{"dataset": "regions of photos with short descriptions (Visual Genome)", "train_examples": 203450, "horizontal_flip": true, "arch": "vit", "mlp_ratio": 4, "head_dim": 64, "qk_norm": false, "inner_norm": false, "pooling": "class_token", "residual_init": "zero_last", "optimizer": "adamw", "eps": 1e-08, "cautious_weight_decay": true, "warmup_steps": 300}
Rows from block 2, named by matrix and row number. Rows with one number belong to one attention dimension. Each number is 128 + 32 x the weight over its row's rms, rounded and kept within 0 to 255. All counts start at 0. Numbers have three digits each. After the name is the row's rms in percent of the matrix's.
# q: attention query, key and value (stacked) (model.blocks.2.attn.qkv.weight, 576x192, the q third), inputs 144-191
# k: attention query, key and value (stacked) (model.blocks.2.attn.qkv.weight, 576x192, the k third), inputs 144-191
q.6 101:112151165160186183170102074135108190161094122166097098152108146083114164198103151093113125159129125133077091157129065125074083203118135110144134
k.6 107:120112154090111081154149137157129098179111160105140204137077087144095105135109195104074176149115150113140049126126094101073121122127119083098107
q.7 095:187160145128074133123144143116109150104134113157133139153091121130172081116104072110105113201123168109192118167168162193138146083178114168109033
k.7 113:067146100189133097076104167123148196079109101167052068150153162128103129160155053180189127141128125154121129111162164162154146109102120154144124
q.8 111:116107139112099161159096095089043091160130113082095092115144147159125102115169120117121089107093165169186165098114087100093137132108064125137211
k.8 104:133143094127154124139161120142079032193132219096169111163126146154077163112158162146097122108166157145173121133139097086108162139196095118176113
q.9 103:076109124151139107134176162167201096121121119192122140097142075130159142130129088139121173122156163158107157175072137145086072104145103121202065
k.9 101:080134183184168136119137141109132192132102072184103083104200162138157135184131122124199121108095161146130163126094119087117103092104106137189129
q.10 089:089093107164183127180166163129172152155157094118090115123080154149104122187145102136157191167127137100159149151145110153138107137114152155173148
k.10 086:144157164157176176068130117065177203176138110108088134151176138162120125170149198103086074134132152153090206144124206125171122134120137140130176
q.11 083:141172114111126186140153087075099093120106092165138102109124145121138102108172146129132131157159158115207148085163070174076124146116071096195093
k.11 089:080076151123090166135095144095183130117161172102151052149183096105063181108106166124147123135141135095141153094100177172116093136119179117170115
q.12 103:067117096143188141192117135088131125092159137166144118124174142155163146149172153112178145152176088143207139127100128165109121188125131145143161
k.12 095:183125078181156215118120128139197094182125158149133085109164098075124125128180187124094161075128095108148194081089169093166138127074127083156154
q.13 087:151074159119193106095101159163101084117111072156137099121089082174160150150120090139174104110140118066116144156133119148164121169151121132093113
k.13 082:125106141163147096070128157117124102137174130160148181137093147151120112106167183168144161177160160123124169076157098177186082093134146145084148
q.14 092:096119076112082152145123154122176083129163185169124185076176109078157184168097155108095128106155176128157114131072102171095127129166122059113121
k.14 089:080153108080170110141109100104152063120096139153141132120100065093159160191172152097119133102138143165154109105114123137085125147079107080116178
q.15 084:193161154137110147172189112168126093126155104127150108117157117125114189117149134121127106179150090121106141178194090196167100136060147096116109
k.15 083:093157136106165173137127143139145145100082140150140196143186185134149137144167143104135150156072141178083191104081120196175150147127096127121094
q.16 100:095148085076105106149119128143098075155143134068139125091103123166118079138133111172091124166118187111204119157147155074113139100141124101167085
k.16 104:105076127128132146178077076143130159096188135173106170133114154169163177120135136154120161173139125058123067089136151100148143112160169147092074
q.17 094:148159135154135136084145114119118149140163101150091181134167179139151134110117151119152120141175133162141091136140143177139114070066167170155103
k.17 097:050127140125182113138143152169144133131166153127174147088071102130103130138093127134080112115105141064083144157147078066110108119123114130142131
q.18 116:115092123110124107122180152171088126132201148104132149169107140140093152164085131137111166130124116113115134122208140103129146127127175092084087
k.18 101:159106139136120099127162068081157137058142103088158115143108155121100112142154150139121134104173149197103105128130128125165206130029123121152172
q.19 132:106116143126214111206169080153107114100169145089122139109143102157104147174119157110115174130175122122162101125096043118071187158162151092101091
k.19 100:111105072190148151149103197069171109107137145158117077111134181128124157135172115166125084145117123158108193157101148142197131114184125188159096
q.20 140:108121133092127094173147129124124101157199129102197170132081129115090128180121179113133189133175123110141071127138093114096152144091153130092113
k.20 141:159138124181109139107116216134129115097090088164072099089200124110125174081140081127157121101110125110089231138098222176155106088144089185164100
q.21 124:157156116088134146141156153100116081105133144088122116106132091155073129140075182142149198121130070114102104085084124123133144095122145084124126
k.21 092:161111129117075145111102111156104140113132086120075140140177112157165124104189150115171133127188157106133149095102155124101176137161131105114063
q.22 123:151114166099134128115178113100108145125079211075155159129159135116048137139083193092129157103154123122065122112104105137119185107135153092091084
k.22 098:150161094096100129168172085173169136152144122141126120139092138162143113147159168142112187161194074143160111165095106102123120163101099087135074
q.23 081:171159103177151110122071109122117168127152128136151153137095086096124170203075099123172146122145129119176137152189131099127112101180146083125195
k.23 106:119124117156107168093137181077120148067163115146091095128185161141113118119112084159176113141075152085064125156098170165194067032144143163107152
q.24 120:102089115152128067118084094136143134137117108173137162164156139150194144167156067190087061155118161142115168136147127144170122185117117170099176
k.24 094:132022132161160171163157082196110099222149161148171158120091100161083115078163154108084149090150192129102133153161089106125146099191073155112185
q.25 097:151171094119148152114100143085133133143115121065107081138117079114047079121098123104124151130177152081183139090110189127118109124089109142166121
k.25 110:112148141180131134113108132089154132096173040147068106109154104099153117132145060122143118147102084138151185134113210107167122117103113106162081
q.26 095:152097146117088135082153137070115144106104136154125083094155090096125045123119105123096112162118137126100147099110145070096135123139098178134152
k.26 090:179144098173181118141078116160118157087148105148111142113082147147138074106084123116084138103090159122099128090132104141106149122161064102136120
q.27 083:188157140124162209146103120160123138163120145127134160056159096179075161148133132156164090084111123133094131140105119167116086075088144163091075
k.27 086:180143159147114144128121123152105107137162127106179180085157125111178121163126147073080171125168115164174156148123159122092133199120087102096163
q.28 089:132117101153129129155178077143097069077133139117078093161143187124152162183142083073135116168184093081137107148105095103125130168088123164185160
k.28 093:183150168204143087105110143144092167077101086105099111165150124144175107085121082103171135116094164085105120105100176124157117069096118115160158
q.29 086:100116161080120065105123140104077080096102127103174142139157167165162192150134100126127167126167103109163103179120106155159121139099108086130138
k.29 089:090137099138075101056139126096138144143113108125082131159168112147090097154084043104101118085127092099168177132111200169157181117109148163160169
q.30 093:134100160147100118103173146123095165067149040105155106177153116194137144088115045102176139169127061114083158190169156173107128120129183154133134
k.30 099:140166126203147161115076158059117149129132125135121113104111170163156077124163165131150066132144169142096170098135131155132141118186109185148117
q.31 112:171104086127066169138138132101088098161157143101162099108101120115056119099088155116070149160089148134078062131154154134145160058147157150086135
k.31 107:085128177108100051129108123112126154139173090073127146156125090137145091139067128161089158129177158095178058155166046085069153195134168112130107
q.32 103:082172140098105135147138125120121099184063100123122135071128140104087162110120119113139175147109115175213120139124088154111122181160118097127148
k.32 099:116117167143128146164159112151120087105086188146157133106152037080187105153148104164100172131123102134175131047102167151110181089112107100107160
q.33 130:155139094139116132173184152117154131159089213087190198108083117184124119138071126112105166158118099129207103091177128152087130196119176138127105
k.33 100:099074129142168178141192080155171150188114160123139180092100104135117128110139133049105147194114110089116115124120088127089105178146119158121169
q.34 095:154137133053156175206141151118143128172151148140115063137126136072155112109185139085055169141157113107198111168105199104059102140147132086113102
k.34 102:082155128119133128109180157091121159094131155129123170115106147103069100119101167139121149165138163100110071062166146160101114184072185135115119
q.35 132:116101109103146173183131087142119074189139174115151152122065129106103135155141187100106117099131173083173125143133110103102123158175139101101134
k.35 137:125088137116179095167185101156169101173100150129174186101094086124120130146117173088131160178160141132208084098157098090088125168147147071100153
q.36 128:172172143137081112138106198113136160124099107165100125152192146153157151111127086156138149102116108204096123122093171176163127127108136193165093
k.36 119:196142131176113174130095171089120135121105128118126090108179136090133137114183127172162112088110114163121156106109133141134163085091104165172166
q.37 090:159141135131168110093128111148090119166110095082124150145074089072129139067171077138099105111105087121118153159163115101104124119118067183078176
k.37 102:130109133150126190100190133089105124162092190058150131094104137144128171104163162145089143127113091172182149119095146160098143135099157127151184
q.38 117:131133146157143120082126190126194130107153106136069134091164100111151141127147126090103125133153081116089151092092140155124104091106165148110087
k.38 108:114174126123133144112107143143165144052095061172071097140200166132138169125142093119189098128118112090074131131109120172195117078134116181145089
q.39 101:198146142134125157135130123137039144157124117102145092118149198136091128151155103164171091142111163128186125129101118140122163111140030101173163
k.39 095:170111100139179144204104130158097038205135144091141110119148139143121123132131201148146110089155124177142123139108124156096170115109136106176144
q.40 084:088146117152118154133169142183101175175164186161147097110161076098062110143102192140112103128135131138104115137119074124099112077150138095080146
k.40 106:078143116113147065196123117114137114169155135083156138088132113138156149132114139142111181111178121107149099150095083141041160152146114079163100
q.41 092:093091107089119088146071106120138122070126138090087059111079179092140103116115127149183117195122092138200152192127132119187115111109090096098156
k.41 107:165094079150113155104136182147118169133170119177084107171174172072130118138148057103112078106121166118122121189114167153157086087121141185095118
q.42 082:140100116113121109162071094158085070168138166105154096193139083129102113090207123154156137089093164079140107129186121165140113150121149127061142
k.42 082:132114151100141175096094126076078128134141154103190190141057159151151111099097064144147132100077133171077141193183185110111152096106145091059163
q.43 095:087137146157150148124108183134118165113138183190134163052162082162130098167096172075110140124171135100129167095080166141131094119103113120143114
k.43 090:103080136099190139138094075139151148157111095183102110141173103121170112168128168120143129167147139114088099114098150123152142138149162152128160
q.44 083:191180101134100098122166105139106150100105106145166171101170139141114167161149112114156079133123120134107091095085111135182101110081104154101086
k.44 091:186123163101094116183117107151107091112099174123109213112133144170117186075188183133073114101147096127113109137137083105064143127129142100061117
q.45 080:150138138090198131098164132149155169103086041121110111110151108167142143130121134166107136091097092191114100100157166108156170120059113141080126
k.45 082:139180131161130132122181053173067164140121146066170166158093090168138165108149140155139147127119166111137064073114144116132120103117168158171158
q.46 094:104117123143149085159158187137124152126149103112170079098144063145124076145073086089123152091127152126126187110158128128091110099049094155131121
k.46 096:136133144104155067127143078142097114076186118139161133162110133172147099117123075141086103103131119153135145115144098072103174132105061180132140
q.47 091:126102088090097149110075118143060136160134130110174112196125130133104095100122098163098078141142130108092120101142155118098158029177081148068128
k.47 093:120184148141139130110120148161085105126101146121178140104136126156110104123081113163088186169189131154168036159138080080088167144073159071090131
q.48 103:180131129159081084121142114117098080079126132089089084105116138148134110116140143165100148114133145151194109146100145146093151119157156090188139
k.48 096:137102133165170139081137107145125134150077178100203159100129097102090150149089170142129109116099167148160146046177137143127148140108085086070194
q.49 109:161149112104141122103135117148122108127114129149187111051158126111096132100133177146124140071173125156135132124087147084112151129099143129128193
k.49 098:110110155189102175114126112077132125075151120111099113114098163143101092099108124104168102115101126087059146088149141142205153124129148193163099
q.50 095:135100140139124132139093081098114159110101126111093137169151153115132168140148115143109067171125173132149106159172145135141172121134080146148168
k.50 101:134143118095168099169164093131159120142167125110150187108115112138127093162074170152167164164154095106134091153172067104131093155151134111120075
q.51 099:103093139116169144165167149135180149115121075165131160115100128192147108100108135125138187152141117067110102144162147157159102169139129142146077
k.51 117:145105110155112119103139194122116129126089110106122098089138168149148149147127113138119113094119100182149174098097186165162146086106076169180153
q.52 110:102115102143106135108102093120169159096150101169146105093112114122169131174101132104136086150133104115113150151167083098120070102100119170188191
k.52 090:162156100128068167102079174104126136164145108165145099101131163126186133102162109168112143094126159131125127151112149178118132101111120118143148
q.53 088:131077156103124084156158121168105120183195122103147136141156119143122163177086151115135145113100090166165100100202094075151160114089078184140075
k.53 111:114141164155122177082113162122171135130094100129062111161188158097126129116144127134155129112109146118125212115133237155146125067124102177156117
q.54 100:139157096136195150165159054163114121101105147052161104134147110097100092115135145113152099102149142181129140114160096144103177100142118074119177
k.54 118:148123149178114120124084185082179133061137104127087073110195167098161117133155119099146073137102156102097185146144221178160096090109136136126087
q.55 104:133080098135126118154118081105124135149154065164110139110066165109176165135207094147089056142094125114145169198117162081155062142148088143162121
k.55 087:116087151093113162087103170150154160119073147115161137097125170119147098129103117106106110115125101115163176152173140107110177159134125172084157
q.56 105:164119109090091179107110066145089130163132133099177128106084105083131114145149170099106148089083170124063057149108118047101186088155107143062128
k.56 122:081115098068125127195163075215110127176151150108179151159064124166165149127097118091138155154149147098176063140135085083063166203116104098166155
q.57 107:155137091152094067088069145116121139117156057180097081177151111142181150104129096103120115129159153090177138130127150160139105176128085161148141
k.57 099:152174089151071161057075172060132147138136174169102139138169192113144108070180109159097099076105138101122182149140137155151152123120130115130118
q.58 081:116092129166125102166109166119095156126146092146184155176185089168117094110147139096165083134141100147138119049094169078122127171102113168153159
k.58 091:118181170082128123176084152118137131117161131153135180072152136109109118147099104129155131053111156199157173071121139196070158092155144133142116
q.59 093:149160177103174167096136158119116102128123134093140169088110088120146106151080176104174179183141098107220153104143123103141092171169155092179158
k.59 096:100140086147183135105093170136185091060163087093099100150145123133147162167104115110176155142091102110152139089153132083130115161153157071112152
q.60 084:124132108112117107132122144108076096118111048110098151162127156107183148084118058089112171164091132097083125182088133156166080123149167097087112
k.60 086:074175170150156130150133184107131185095116209144137122125169114144131135103105152153131139104091159106064091149110171169097097158170098097135106
q.61 077:079181090113148080103158119145136118198152109134116099124149095146072164122152144073084128173127147186141133069160160078132182105101107084147168
k.61 085:122096130148108097171136086096119057139154092122102139129083134144103090189142118140087159089201189156103141140125089127141177096093134163160148
q.62 087:080124154134131105164116117157180155096134079075070083105114162091170167150131096137129167134151113182091129123116104087107166158081106158114128
k.62 089:157115123156084165143136113129091078110106147097133175163079167143087078157137208134147089069100153160071118124113119172118131128157116113102149
q.63 106:148113086175088178111060142141146072140158176106183140120084113151093104134101209086135084126103152084131126102153157148113140128192082099109096
k.63 108:074147133111142078111168120141140141120157102134142074168093148143162169143118130108134176171123112113192088139111077147160082169062173101146137
q.64 105:108146139155143101099100117164139130094151105169100120062139083123118120138081110181185111142132125143138156069058082169187132093153123165174117
k.64 113:127100151089069076111079132110143167138140106155079107117149180118190118172143135133128092132143124145124170151137134143128177106110104172128154
q.65 114:150187186158152105056143197118150194129106057156078105093177116146158105089100095122159132118104075097111129086129145168199068065143119157129099
k.65 099:113134103131101098100109156107165118101100116178129114167172113131117129160189115161128068171129169164162132140119113082134104095126090125143159
q.66 131:128160167132125084091083132110144184113103085138100102169182152148205124124154030148146118117122128131156126158133142137160133098067116186186143
k.66 122:140112105118103078136120150070143130137184084157054124188150204117171169116149064128094084140155167128083142148125138143147160118094115181161094
q.67 117:149170133166131115179092098078067120133125107105106124125158192209142083139109151143104101158126122144204143106126153100078108140067071107098153
k.67 124:135109142106177125176162150123126122111110163142180192098107108190099087118123197128168171132139089124138156069149127132123101138160203126106120
q.68 165:128056067051125148170135072172127094167130170135198165170102146120120147142139162129061154109154147138141076131158139119084170159153174109094168
k.68 128:145151130152110119075084119097109141120092086179099078144140168129146168155176088167090100097115147155059187132080156158151138135143088151166142
q.69 112:121164174135159150102129115086158157088095044120113059161163154160215136120130067154122100108145090137144137154136192120153162106044142170116089
k.69 138:122093120133137131160220166166164102165087164102164170085103097171090109110074191095161149108141064107156150103124143172150110118108168096107116
q.70 087:118094105180132169084166137122185118153064114116118176134171146113183117130146116099069120149152085121076120170102158083140084082097163147115136
k.70 103:120097167105096151092137160138148147161104145145193142097153156156087145148087071140125121096123096162112152122105105157144168119090133086141101
q.71 088:086139154161106121197162133139135106149078123138132090176154089148196121159127108196106110093132152180145208146108199076163182158079130106167135
k.71 084:157103170148132198108118148093107084149120136129135126134078109058167148104151119147118187118190084164129140118154136121100183107113155126065146
q.72 083:143148109104111162091128120144148125141109143188129192151098146095147080161156192180181137165126095162126158101071105137163146131146180138143079
k.72 086:140103149172100155052118221058098130134106149160075093178114147107150097088149113188141127134154155168118108153148194087111118058131152145102081
q.73 090:093124153134137137158151110142120081140116160077106083184108133158082148088119176023166104062164118115118140161108078120140179121069116104095075
k.73 093:138203156146132150116064065156113100117200112159112174171099101127169127119165163132143142157173116166170099193160038100076160122170120147158089
q.74 086:101158092097081133150158157192096125097170170106080087094158160100181117196176086161154143086099099181131163075159114104134088101090104158124176
k.74 089:093090098090132076042098127193153101083117135102094201098142145114140102146106135140161100146152126114060061115128128124122104104180115106124111
q.75 083:158189081168100129134103112080091116154211115161068168151099111088087095120161154130169155160106179150164104119090102191135135127142078086161161
k.75 084:132100127133148071140134135124131113159157150112074100155126107129212133143087141110103123099089157165140150145088087150154101212152106149166069
q.76 084:095069084096093158117069107123104134164101180170133108134077117111090150174113142049108171158150174080140103156126062126155154106139107137086160
k.76 093:085095099113086057177111144150097132142132122125136122140128121094166152099074055100142140179163152095224067104174168160131156183118132108067149
q.77 084:103079129121140174098122080099132089143109131091182083121108116177085201161149152151146174130082171157170142155133156081163178115063183128105122
k.77 089:094202152117116106107142092162099112157099119104100115165084115139140166094113134142151164121087078153181134137181130096131120101139148119152094
q.78 083:128084126094071142158125096168089096166110177120134087153077104175112172114125185082095151137148153148081152111164154073171140145133166077129152
k.78 091:158164144169170079124132094103091055088124144113161195153123092128089128078125131122174166100095121117148065169127145137083098116149084106133103
q.79 085:100139119156196096079131141072139133144142083111115189103109140153154136121114146100144133186180158151106135131082133110126077205082134112093155
k.79 090:139085165129112130162090110096125199117090119125086119124148117110102117083166121195123143135134144110145148093094105140165136132084095076109129
q.80 095:121135124061185103125134097111119124103096160135096066131085074112088122142158144138162200084177106139162094124098092114121142168100098125122103
k.80 093:100128111123141141182169071165177156105094106140103204122074117171189129089137072122120158073084082097133174075109097102072154124119144145098083
q.81 098:176119087156192110118155178118160124133101151041201081085146115085139148121061126127084167150142061137158136175168132098108102153153124111120106
k.81 095:175181175140163127077128163128097158108101117115080080134112156133151184140183146160103137121079148120146098129166128089192082067071142102178118
q.82 095:167190115069088139100140088157141159111100106067125139097094141149088108117133133090151138110134100099089062117111135094108112160141142171173087
k.82 092:142127135108156137127094179122180179123168156137130137160139152090169071133134180124146105169081150122148096181111122075172148100190098091106097
q.83 124:168178157118107107086073098085126126096166089135109113089129195111149081132142093132141086147135177183156163201094122075163146069124093117184180
k.83 121:107100144104135172120158094108131122147136186084140124135108102170054130137134119139138194095135135133136163060153144137158104110160175118118153
q.84 120:147089110154162189127197184146130069126080147089170162125122077141033121129091133151107163112160141078107139078152109125098142147108146104093132
k.84 131:140138073143118107092061136104094156147136054164141118110129145109180163140151117138099085111148142128114095136120101069128137121120085157169095
q.85 093:089112078096092103152114128146162144186126138121097136147145109136171123145134120114147101123166149098163110140158156132152178182187174099178073
k.85 094:119168124101189111116174145146108086154115163147163094061117132148112117145102135087129131094124124134081131109141096094173145155115158125102161
q.86 088:144106129131080150133093096141129210079111113181123131180156162096094100074185119186149095154130150106101114078096142180151123083171140160123109
k.86 094:137103110148113133155117111145090155136127122154119077186145184103173177117172109166105139083087109156093193125103155133116163134083122123086066
q.87 093:117161193119131155167127153083126103114103112167097097124113106114198172105133085104185172141173062149154190106110124157148075087077143152154068
k.87 088:083168109166125111151072085161106115109113108093130144109109141113108126149213126093143102153098175185118087089133106156079132172071139179092167
q.88 081:164154083163155115155097090090177121093084145106069116120117102125141111068134071184102121091076089097104111133134171077152137099129158111118192
k.88 086:105070079099159162161094088086086178148143142125109095139144173092155134131110146117138156127112165172090116128131170124147109142139084091136124
q.89 100:137128108131114162147133151184155096136132111143125092136156120157102167175122190120111092099131128153153127128190175089087112174093118052134077
k.89 094:089101087108164116101094102169111111140115149072141160172107098143094128170182154122123124084108156123120067201137133051110180105160136095166141
q.90 080:141109085126157173137166143083148099150148138084096108093149147090136097070106088144175164181080128082165156107078091162150084075132155157109130
k.90 079:156136115111098140116127107137115118151123095174106102112104184094107075155089223128128164079094180123089183083063168174156112110114092129147147
q.91 081:105125137169119059146175147150096201101139129181163168106098153132080106124126086117135152187143144102117142118137050152138083127180108191106112
k.91 091:165162143135125126168146165123131131124137187112129127169121180128154109105081157119163167157084075127117192068094179193108140197150114141096072
q.92 095:105085146080142130120132105137172057102144064124106093155141063125114158128174164105166105128130096116143133157149142104118103160104168133112095
k.92 089:185107138145167131159122083141157105117189125091157076118050159123134137150125130166142098112174149136131065180142061146141121129168090159117150
q.93 085:155166132162076119112083127097124156149095157150150136101134121154115078106153170145126119149137146184129151166161126107094128117189103079125128
k.93 081:179137139104129169078190158133117109107147130129177087129119165083092206084142156107168138124164167148110126167126094127080109120175188165064178
q.94 085:147134154151101104128100129145139153085189153186107092166127150110098116142111187123110143090109097133133060081105066115097147126163116132170095
k.94 085:106163165126095023181143136140123116167130088156093124175173168175131082165114152148149132176112106137157085149157146126097089181110130090158124
q.95 086:110109102125135157173175171124155118184163186082155147119076158122102102141163111128133101170155137071152177168106148139104183106147141079150139
k.95 088:129200086117172169158132095162100137154089107082189118133098093126105172110148108064164157093150099128173160156098128101141110144085197097072106
q.96 122:132181100092078092121128130148139161114110117153111126168142118134191156049134132128077138135148157156109146115139186121159161061075150156131091
k.96 102:043180165129157112073082121150131150103151138133101129192089110092128105120122120135115117155116088085155093160178073119102091097177163144119126
q.97 098:152097100056079164123145106183111157140135188117182159134087151113143179098177117096129154102145099116147145149136110085122159141126134087091111
k.97 112:122119141138083134100101154156137149127112092172092092141129133081126136091150096102117088141089138134066177174127138109142094104174117134135169
q.98 110:190092143114085200119170182127175090146113182151153142119110105123069172062157166172104160146138093120129114137126145146132136082148200126120069
k.98 123:173137150155114113124057153098089192108122120155109095134121163063165161133142072158086097162105134130089114173141141108133113119145058172153115
q.99 119:133050095053126168191155099121139074166132195114193182191078124109097177100187129102108175117145124111132129104136099093116182201098127095073109
k.99 107:144184151128116174134103151081155140095133085192128059148142131147189102143128117176113098146112191175145186134084138092098086104156088146182109
q.100 099:152124150168177142125155120149128091117166150133122136069095084159097140194102157174144151109130156123126123058078073158091135149177096149091135
k.100 150:119117099135078070063109139098118172121160083165084067137140171070181124105175059111106095113130154179100109167122135115140151111151045149193135
q.101 100:150094120097096166120128120193125128179156129119138157129088129099140128139116136127095119126131109074116128109184102098152142108168142148054161
k.101 086:145092100162116119130121162153101137090127187143112087155147168143086183071174159117105139098142099106081103145130111118147100138104129121123118
q.102 102:094125133123122183148165121144125155083141106109085106161158122138136120112162159178098077124127080134085086111092125106159177084115198127111177
k.102 086:064126108111115116125082093190091131180097158087184133131076147143115176114126089136073158154161184104107132175099136141085116149131137114127184
q.103 094:178090133111100113165103111164150084134194104174148175152083163084121106108132129165117117129108131113142151100171183121154104123199093160128168
k.103 096:153123126130070156159162115092157103113156167130120129124086134103199162072088046108138138126091101119202127152101170142168135201101106124130145
q.104 081:191132123107127103198092163077077100096140106172088124196123085094111113110139146146135073137139148106140105155121104136119140195075118160092061
k.104 080:086098124106079155171093108153093060109099126073116104099157121122157123088132152135111148156091136177126106099151119132117104163120182111123088
q.105 104:123162138112105135135092165075134137131135137043107032115136149177172094162058075101116139143124102164155182178123167125129154151105073083120106
k.105 101:147109110085142135155077122169105099188133134139134146157121153083177167156168171131072137121148133184142113142102076087129150143186128117118129
q.106 086:117161118116123073134092112185100167131144122091131139096120174094097146123064137158123134112122163118133148109124091129138104162143074102138074
k.106 091:130186096122097083112152155063165208093117136094139142168116155116143104134103087157143125122127133111198103126105091154154088187118058064154120
q.107 076:165130177158152080162132080138092093194109146145187162100075094090139125092100100123159114156154117144179122154127158137149166138138106102123107
k.107 086:147162130147159100152156170121119098131133140076203149151126136171170142134099136097129170085146080066105134146167124083073132130063102144134121
q.108 086:180156175121131074127106168119109162166127146129144173098142141100121095141119133157148152148169107088067091080122064136113086180095168168106104
k.108 082:135090165089139080085163145098077130078061171105100153161168121141126085108127137155137091167109176125117100120129137145156132082085088133172125
q.109 088:116084123144114183139098123141183076132139091120130118178141074161105118135122108100124169064114150141137109124119202150093140101089127142165139
k.109 088:171078072103163148099092124114143061079173120154150129122112157112116186129195116166146160168109189165180090149100158095161129139161129104124095
q.110 091:123121128160115131080157086169091173117164119199118127149102134096094133110116090100151099161089132119066068145133082174142115136113149193124152
k.110 088:110100176139087108104111160143109164160079148176111106145153192091076116079092143153109126140074121114117179148132161183160125169134088137117176
q.111 091:137154141143115175181108152091150150157107136093160132164113112108103108172167158129147121151145102116170190122140176106123131152114099071191107
k.111 089:127172158099166139177161165095139107126102093121145102090112082106132130166154119114161156075186148136118148201112095103063088108168159116122137
q.112 088:195161105144084142138174159103097098117139116100136126089116094127122107080128174183156119094088156085148125146151175135167163075138195109113131
k.112 090:164076062185127125141175126162131162132128173133182099084113093122093103089112143155098172111121093132085124118113117126086112125149110072072140
q.113 094:132159100148157120162152147118110170139118130200102107149183162088173153143141113150136122139114103117084139145098127094159153116109129199170173
k.113 098:140113113151132163098080114166100138092145143149124117094138091135099149120183116141131083161133106151130168136085134140141083113129127142153189
q.114 088:174142105122156120137137147101124101115194042029172072087081159179175152119124149196063156105169118134152133161127079102126174153089127141140113
k.114 088:109128157096114183106142115146142163099151093140141137101143102157141135157116136123167138107073135131116196111114169103170109104081090097111189
q.115 100:067156097124067132109077112119155108140144165172138125149169100135174141087134093136127069063124161148117113166098135181132146147114084165150136
k.115 100:096080109134156134154115124155096088125078117116102104143168108143089160151143101155173131069127146111116149099153147186091120112079124089135172
q.116 103:176164185154125112088098170064121132081151117145105070089106146166133068152107115149141144153132147149147159090094117100182092130159099146132192
k.116 083:096113167120080097210174078091079160122126155104084148173116098102125136128148136097077119140080153098119115150097097122151155193199128135113079
q.117 105:104121096100153119121180160179156062120066103110154109072098115120109115114108143158164186106164108094112175070110146189109149181107162142086078
k.117 084:146138129129133115089075133166142141125100151154095084154076141125152195155158109093113095087153157138139145177089106128098158176160126145189181
q.118 092:161161125152079120178103127106117177163166065135156187115155140111135160139157146174128099110182107134120054160104185102096180089116185139168116
k.118 080:171102141075125110162099173092169139111112139131168126177105128086087154106103174104161105118114114124101158135151137074099110131141104099156108
q.119 087:160117147133105178152074095091085188134129098118142078097089168124137129101174152198120112169130135148097165094138122149140123140131096094160112
k.119 083:123122135109137181097062123119080161168132108151150141141090169129141068138117151173131133142052135126111160163162166099108162149112061127153121
q.120 091:158108088131100103073128073104085115143162191130138137095157137087090121090113115173150144126146178149087066154152091070145118141178076173097193
k.120 086:102087149131068164104150177108179111098108150159123103152117106080103095053083123133151123173142160130172114096153164164126120113175128104128144
q.121 085:070124084083075164114074145189127146168167082178119043102173109173178123107139126118122113145110089087130154165169139092124112161074163112135091
k.121 081:109160106157132101143141132139135098136136097116139150150162098138123115117090138182141147113162114129132092164082128156056143123157134085164086
q.122 084:135133145157128126116168130127092146175091189109108150131151128104138148116107133154107113134139106081147104153126160125158120092181089120104188
k.122 098:141158175129123120121188188131169153171148141100196083092103101105137176111091208164130133089072144086074114157132133121161091130122179090085086
q.123 086:127159110119167134102102178087114171083098096130136106136124139157091164137086126090127117118124111137144094140065148195136074113065200169091141
k.123 084:125078115127130155100098121116074101125160137081145064121141118146091101151114170118171136133082144094080146099144114154183159078139084187147132
q.124 094:130165164146108170170093161130100108089169072132123091151128136109128118112127155197121130096138088169114096101126118093164109162133087101130155
k.124 096:142057086139140164127127158103110130106094126169133135093101140087131124132190099104106106149084168121085165110147107145128157103157113134154193
q.125 088:135132179145186120106104134164125108106140178113172170129161164101128105150147133069121140140110100144112141145115105159097118116163154122108157
k.125 095:144062111120096170129134068163173119137098064099095167156105142092173155126096131162113106147111100130214162097131215170144099165162109118136171
q.126 088:161197131147144172137123168055180176078170051103093114131154093142170139083124074170143145124174104138127155121051149091165157151107135122185148
k.126 094:125117117156084197102120136140112099159074116150135060071186138082122120138179131188150131119113167117039131134094106131127161154195090127121146
q.127 103:112103142086145136097188104180100079168168144114153145104128093156089120139107200094137140149179156075083080075176088115098136172105147133097119
k.127 111:086184145150165063135123134120141160094156142150154133138172136186138072139079130111208169172120094106169154084155123133146128131123193130105128
q.128 093:104124135113096095123121123112119154082158104105107062135104161137193120119146065131123150157145155164145126117201145133116118089097158119095154
k.128 101:137121131174110074143105170130107119103175116114100125112094100136108136156077113150145096197120157114175117088162128124139154135080153122130116